{
  "model": "contrastive image-text model",
  "dataset": "photos with spoken descriptions (Open Images, Localized Narratives)",
  "train_examples": 203450,
  "image_size": 64,
  "crop_scale_min": 1,
  "horizontal_flip": true,
  "translate": 0.06,
  "tokenizer": "word",
  "vocab_size": 4585,
  "loss": "softmax",
  "embed_dim": 384,
  "encoder_arch": "convnext_v2",
  "encoder_isotropic": false,
  "encoder_norm": "layernorm",
  "encoder_activation": "swiglu",
  "encoder_mlp_ratio": 2.67,
  "encoder_inner_norm": true,
  "encoder_patch_size": [4, 4],
  "encoder_conv_stem": true,
  "encoder_depths": [2, 4, 4],
  "encoder_widths": [80, 160, 320],
  "encoder_kernel_size": 7,
  "text_encoder_causal": true,
  "text_encoder_width": 128,
  "text_encoder_layers": 10,
  "text_encoder_norm": "layernorm",
  "text_encoder_norm_position": "pre",
  "text_encoder_activation": "squared_relu",
  "text_encoder_mlp_ratio": 4,
  "text_encoder_head_dim": 64,
  "text_encoder_fused_qkv": true,
  "text_encoder_bias": "all",
  "text_encoder_qk_norm": false,
  "text_encoder_layer_scale_init": 1.0,
  "text_encoder_parallel_block": false,
  "text_encoder_inner_norm": false,
  "text_encoder_positions": "rope",
  "init": "xavier_uniform",
  "residual_init": "none",
  "optimizer": "adamw",
  "learning_rate": 0.00074,
  "beta1": 0.8,
  "beta2": 0.95,
  "eps": 1e-08,
  "max_grad_norm": 3.0,
  "max_steps": 3000,
  "batch_size": 128,
  "epochs": 1.9,
  "lr_schedule": "wsd",
  "decay_fraction": 0.2,
  "final_lr_fraction": 0.05,
  "warmup_steps": 150,
  "weight_decay": 0.4
}
Rows from block 6 of the image encoder of a small contrastive image-text model, named by matrix and row number. Rows with one number belong to one neuron. Each number is 128 + 24 x the weight over its row's rms, rounded and kept within 0 to 255. All counts start at 0. Numbers have three digits each.
Before each neuron's rows are labels from the 100 images, of 14976, where the neuron reaches its largest size: "top examples" is what is common among them. Only what is clearly more common there than usual is listed. The data: photos with spoken descriptions (Open Images, Localized Narratives). In brackets: how many of the 100, against the usual share in percent.
# gate: MLP gate (encoder.blocks.6.mlp.gate.weight, 848x320), inputs 240-319
# fc1: MLP up (encoder.blocks.6.mlp.fc1.weight, 848x320), inputs 240-319
# fc2: MLP down (encoder.blocks.6.mlp.fc2.weight, 320x848, transposed), outputs 240-319

top examples: text has "grass" (55 vs 10.1); text has "ground" (27 vs 7.8)
gate.240:170126173144125109133101142140082158157122134128061119161162120122083120091121147112114120097146125146150110119113142122113148152120126129149104110158182120143121119095193140135109144124110123135094148103155142140127099122133141142159106144
fc1.240:166097143159141161139172110136150134119120136176095099094135131127124108151128088124093112106145079123123112118141122085100152124148148111106103128154110120131102168143135145166154117097163155159111135167166159123135177184122132117109126151
fc2.240:149159158151117120143164130133151128153129134124159136126120071145131087127112129111121118111101129112133156101102139115182094102149136140158163151117139158132093144132156134146128163083097125154124156172141092106112074120104107170117128143

top examples: text has "grass" (32 vs 10.1)
gate.423:106147140136121101140129125133112118120145138140111097125107130147133063133087146132113124099087120119151120128134114124157122149094129095182144157187130116089120109164139108152113119145165139122106128122133143115148101171125101086112099089
fc1.423:161121073082119109136122201108152139118117125118132152149169120095136162114100082107154163113154146114092181096107137151130120100125146127150096088107148113099097121160151147133120117145081112132109146119130089128131145103089118096142098120
fc2.423:116095145188111144116085165111130101095138111105145142167131086147120178121158112137102127116056105128134168132144164146114117142148136117090113129128146119102138112118127140156119128151153151114111163101137107103130156154136105107154127153

top examples: text has "grass" (30 vs 10.1)
gate.514:080111171136142118131176078154115130127123135135128073155143113140116085147137122112113107135124138183101168143142113103114132114104163178122120120120135124144158107127113137109125145109099111148144169182144112111146141130096140109116136151
fc1.514:123112128123145137132150168152170080141129102112150124114177042160127124140120129124129162157147132109132145130096114105105082120118122147152120106122118104146135095115115128135147163148136140159111124149112148152175134146136122089116170134
fc2.514:149143122209107173128098135155136146141143149129154137185108086156135126158096117134160144128119101113121134142092130147144116149102156116101136205136193103133148135111121115149135136169148170115130148118170106101112160105096133130139129157

top examples: text has "grass" (31 vs 10.1)
gate.155:073098142097109123118147173119140148141098149176144146135119089161146131114090155152161181157134090122140136139106136152120141162150131129153120126120149109131102112110147129085133113160135146091145083165147129104120122136153132099171115115
fc1.155:126098139093105099143130142138148149123135118102177157102122092137115154153148154109126116133125124131143110100097142128156147139127166158152097124101128118179152109126100097110115147116087185147149115120119094097148139120130124165142126118
fc2.155:099110132139157108164121100140104115131135122097107152109167140121139105168132107114161110153134133100126116144102139104148141116140166160124096116156132141102153113142162139123119117138142113098185112134125102162089185159115104134095171078

top examples: text has "grass" (31 vs 10.1); text has "plants" (27 vs 9.7)
gate.759:146094107159108130125178139114092133070105132100114105126142107095132154086185107196124150141167093121113112089112134142162115111115125141139094121101121107114134147112130113091091117125132136119134129123144136147099157113158091145146128132
fc1.759:166141158160130152162092113144120134130098075144131141152115174129089086172178132165110095128103135091155114142115132115168097184136110135146074104134135113121157127133102139139120112162131072126115169123123080124150119125124166097131122124
fc2.759:143158089109163168122127134151114155123114128088106118108114127121121161157118136092136128156144127137148131159141155153132126141103120158133134160114118121097128149176132092069141138118146099152133166158145103094135096167093104115137123163

top examples: text has "grass" (45 vs 10.1); text has "ground" (31 vs 7.8)
gate.99:086121082146113122125177160149151132121092138120113125137101101177107146096091149099095133145127145116123162128158159118128121113136155132133129124100157117137128153110130120102152093108105130095096071129163139162105094153135116140123130145
fc1.99:159124108141129120165164122083146132130134153120135154105134173073080115135147108119122109116162152126153145121117100154101134149145093125112151145146080118099095142115086147123124119136174149129087166126120123115133124142119104116116129119
fc2.99:134091138122100118124114112140094121139100130084154136071121110086116105142102187109117117136133119129127132142112099134119073143124128140121143174122155097171110159091104160138140132107128138141131150133120144089101112127135162134102083099

top examples: text has "grass" (61 vs 10.1); text has "trees" (56 vs 27.8); text has "ground" (31 vs 7.8)
gate.26:118106146136134139116124121156144100162104127091130147130116127119140109137161150122119072119123119126117160152163123118088171157142127158104146147183117163159103075142140139137118136124138077129125176174134163171096139142162098126129124100
fc1.26:124104155121131153114132119105165165114126129112110103095165139127122142102107144144152106117129127112157133079154134121158160090125138140148120101174103164145107085117122158116139137135167086136084148143144154108090105127166108189107136112
fc2.26:114133146122174123169138107111155134101128115098132106123104167070162135079128114102108130114136144130112146132114161129127175166166139126126142125121153122157092093146097123173192136088131166108153087179109157143153165099135096144133114125

top examples: text has "table" (35 vs 12.7)
gate.726:108118122187105129183153112151142114117116132120132103115147155119130118095103146138152139158153097144133139123083167097113123092100166092125135149146136119121120140137092062146109160107128134150141153141119106136134109147145118087131168114
fc1.726:118124127143147135143140126136140105110134124098127111142137129104131086118122107168123166116135107137097139105115160136115159122126144121133139079097109116143096155122147093125162159134114127135168203160078137103137152140090145127142134113
fc2.726:143150067123110167146140148130178148122169133085115154096160116140152103146166092126104127116164067115139127154139150138136121163162136166167129126134125167148125121140131113134140130156133146138134130156119139108129128089139167167112132128