config.yaml
image_size: 64
crop_scale_min: 1
tokenizer: "word"
encoder_inner_norm: true
encoder_conv_stem: true
text_encoder_causal: true
text_encoder_norm: "layernorm"
text_encoder_activation: "squared_relu"
text_encoder_head_dim: 64
text_encoder_qk_norm: false
text_encoder_parallel_block: false
text_encoder_inner_norm: false
residual_init: "none"
optimizer: "adamw"
Rows from block 6 of the image encoder, named by matrix and row number. Rows with one number belong to one neuron. Each number is 200 + 30 x the weight over its row's rms, rounded and kept within 0 to 999. All counts start at 0. After the name is the row's rms in percent of the matrix's.
# gate: MLP gate (encoder.blocks.6.mlp.gate.weight, 848x320), inputs 160-239
# fc1: MLP up (encoder.blocks.6.mlp.fc1.weight, 848x320), inputs 160-239
# fc2: MLP down (encoder.blocks.6.mlp.fc2.weight, 320x848, transposed), outputs 160-239
gate.282,102,187,201,182,228,188,141,263,158,218,171,182,243,192,191,216,168,187,230,174,228,188,208,225,158,182,219,214,195,163,213,208,164,138,181,193,185,169,180,187,169,209,177,190,189,257,179,211,214,174,225,152,231,163,173,216,183,240,209,139,234,175,168,183,195,189,248,145,198,178,131,196,143,236,125,160,170,230,236,200,147
fc1.282,099,254,173,196,223,226,230,191,165,232,163,163,253,175,219,210,156,183,189,201,190,154,239,183,164,182,223,223,146,197,193,229,163,210,219,186,239,223,203,194,240,230,160,206,170,176,174,232,215,217,194,234,198,171,176,201,205,220,182,152,242,209,143,214,188,237,172,187,143,237,219,201,230,187,170,190,198,183,213,195,248
fc2.282,102,211,196,249,248,195,246,169,178,195,228,222,233,188,216,164,185,232,209,198,175,200,228,184,190,215,208,181,146,245,220,213,207,214,183,159,256,176,194,207,211,229,171,216,187,204,204,242,165,193,197,210,195,184,254,256,224,192,197,231,196,196,196,171,182,252,200,157,194,221,226,206,210,247,239,215,185,188,197,202,187
gate.283,107,222,208,152,208,222,241,172,178,224,253,206,147,219,190,207,204,177,214,235,160,223,200,190,174,163,222,195,236,182,171,200,162,222,245,190,200,192,154,192,198,193,264,141,207,195,201,206,173,162,229,183,178,192,167,182,146,220,187,211,209,248,208,106,216,213,209,253,190,190,196,176,215,155,174,225,207,205,189,203,164
fc1.283,105,208,218,191,188,246,179,172,177,189,167,185,145,188,220,195,220,222,170,214,144,246,213,207,157,234,270,197,188,144,207,128,178,233,201,201,180,193,207,187,204,163,201,181,178,212,193,192,228,203,164,232,236,198,226,178,179,196,198,137,206,213,232,147,197,224,206,228,219,229,193,158,199,170,224,236,228,216,195,150,195
fc2.283,099,197,197,180,198,207,173,243,178,206,223,242,178,163,200,189,196,222,153,221,185,186,191,133,159,217,210,251,166,226,213,184,200,215,186,170,183,260,202,234,211,202,187,142,216,192,193,125,153,202,243,177,198,183,150,144,194,197,169,185,205,166,259,208,206,183,177,246,267,228,207,182,231,235,212,183,158,159,226,235,193
gate.284,102,189,200,214,190,198,201,174,181,241,238,206,155,196,193,189,180,181,220,176,156,210,167,222,200,212,244,208,171,189,195,172,167,205,219,234,217,183,202,178,230,266,194,189,212,196,223,206,202,162,231,186,222,184,179,214,188,187,208,162,261,208,260,208,258,243,239,188,247,195,234,186,211,137,231,233,202,212,214,267,262
fc1.284,104,214,176,211,247,247,188,198,181,188,162,230,209,226,206,219,177,250,162,228,251,167,155,131,209,250,206,207,241,168,235,208,205,152,175,181,139,168,220,212,222,199,237,165,172,181,172,211,181,185,210,245,147,172,217,225,174,223,202,169,174,227,173,194,182,190,196,214,202,223,181,199,200,304,169,179,197,201,190,160,189
fc2.284,112,216,162,183,211,192,194,226,233,227,165,173,194,156,161,201,225,227,189,261,216,187,183,163,204,193,202,184,140,206,248,200,180,184,178,227,186,179,192,160,194,234,245,264,224,200,250,158,222,172,185,198,214,251,186,185,190,144,176,216,212,189,202,231,215,209,224,241,220,185,165,187,201,225,209,185,219,144,208,175,203
gate.285,093,217,150,158,206,217,193,177,176,236,174,150,244,212,191,195,214,170,183,141,172,158,207,242,174,160,116,160,210,193,144,209,208,145,199,173,149,244,179,215,217,189,170,245,190,203,244,207,133,213,178,183,230,193,190,231,213,150,232,225,233,198,204,172,219,219,256,196,136,270,167,184,174,185,176,180,209,199,258,234,193
fc1.285,100,222,205,185,158,230,204,239,230,212,192,213,221,179,253,184,190,203,128,270,213,226,161,198,200,197,265,240,231,218,211,249,171,169,262,180,210,182,234,168,205,184,212,189,156,216,296,201,253,217,197,148,216,139,207,182,262,196,233,154,170,167,180,208,195,206,232,222,212,219,200,217,220,184,212,195,184,190,147,170,238
fc2.285,096,200,222,225,259,220,216,125,218,144,184,243,233,197,182,218,228,240,207,206,146,251,154,240,246,238,143,266,222,221,206,190,201,258,205,135,233,183,126,205,191,188,224,252,159,214,201,225,167,215,205,176,235,177,192,231,200,182,188,199,264,164,201,133,224,173,196,201,185,201,228,155,193,205,212,229,217,258,184,199,213
gate.286,092,207,164,232,233,179,230,219,209,196,210,191,215,194,220,208,191,220,221,210,213,171,243,210,161,192,257,211,184,225,159,213,215,199,192,204,170,228,188,262,216,223,182,222,218,182,200,177,190,160,176,199,221,176,160,196,194,190,214,181,225,223,168,190,215,182,201,191,157,199,238,266,221,188,243,226,244,232,225,206,216
fc1.286,091,170,262,175,175,211,197,194,224,179,189,205,228,245,190,167,207,202,161,262,189,209,218,255,210,204,163,208,214,181,207,203,188,193,194,172,215,157,229,275,240,171,198,173,206,175,200,187,197,207,222,176,197,172,254,182,161,217,175,214,233,231,197,227,174,207,219,204,248,228,207,172,206,172,232,193,198,174,203,150,230
fc2.286,087,214,157,203,229,229,203,188,221,212,217,196,200,197,249,217,171,215,125,206,178,207,218,165,188,169,241,188,177,215,212,204,171,187,215,235,235,195,187,173,226,213,172,195,153,150,200,148,229,206,128,188,170,171,204,181,224,256,176,214,198,187,205,176,208,184,205,220,169,198,198,167,237,125,162,218,196,162,194,171,194
gate.287,099,208,215,177,237,192,161,199,252,129,224,123,217,214,166,153,236,156,189,243,210,230,229,201,227,225,206,219,154,220,202,175,163,154,195,201,217,257,202,162,183,155,170,197,188,187,204,210,250,199,171,150,152,159,216,239,250,167,212,210,226,197,248,209,234,228,238,177,178,223,225,210,160,204,207,181,209,146,216,142,239
fc1.287,102,246,152,177,182,134,173,240,204,179,195,245,237,160,216,178,230,191,203,182,222,179,176,243,211,216,159,185,216,172,238,165,225,265,196,271,193,198,185,228,208,208,167,216,164,180,262,189,187,227,160,144,207,188,217,220,160,220,222,236,245,217,187,240,156,220,151,183,182,230,233,159,217,202,198,203,240,209,168,152,178
fc2.287,102,174,183,220,215,194,157,184,216,244,191,179,228,183,188,211,227,181,148,136,173,284,223,194,206,230,208,164,209,222,198,173,197,178,172,223,210,250,183,211,225,259,170,222,165,189,177,164,183,150,194,132,206,206,214,137,218,208,196,200,165,221,164,214,240,174,261,215,236,202,206,187,143,230,143,203,182,242,190,210,157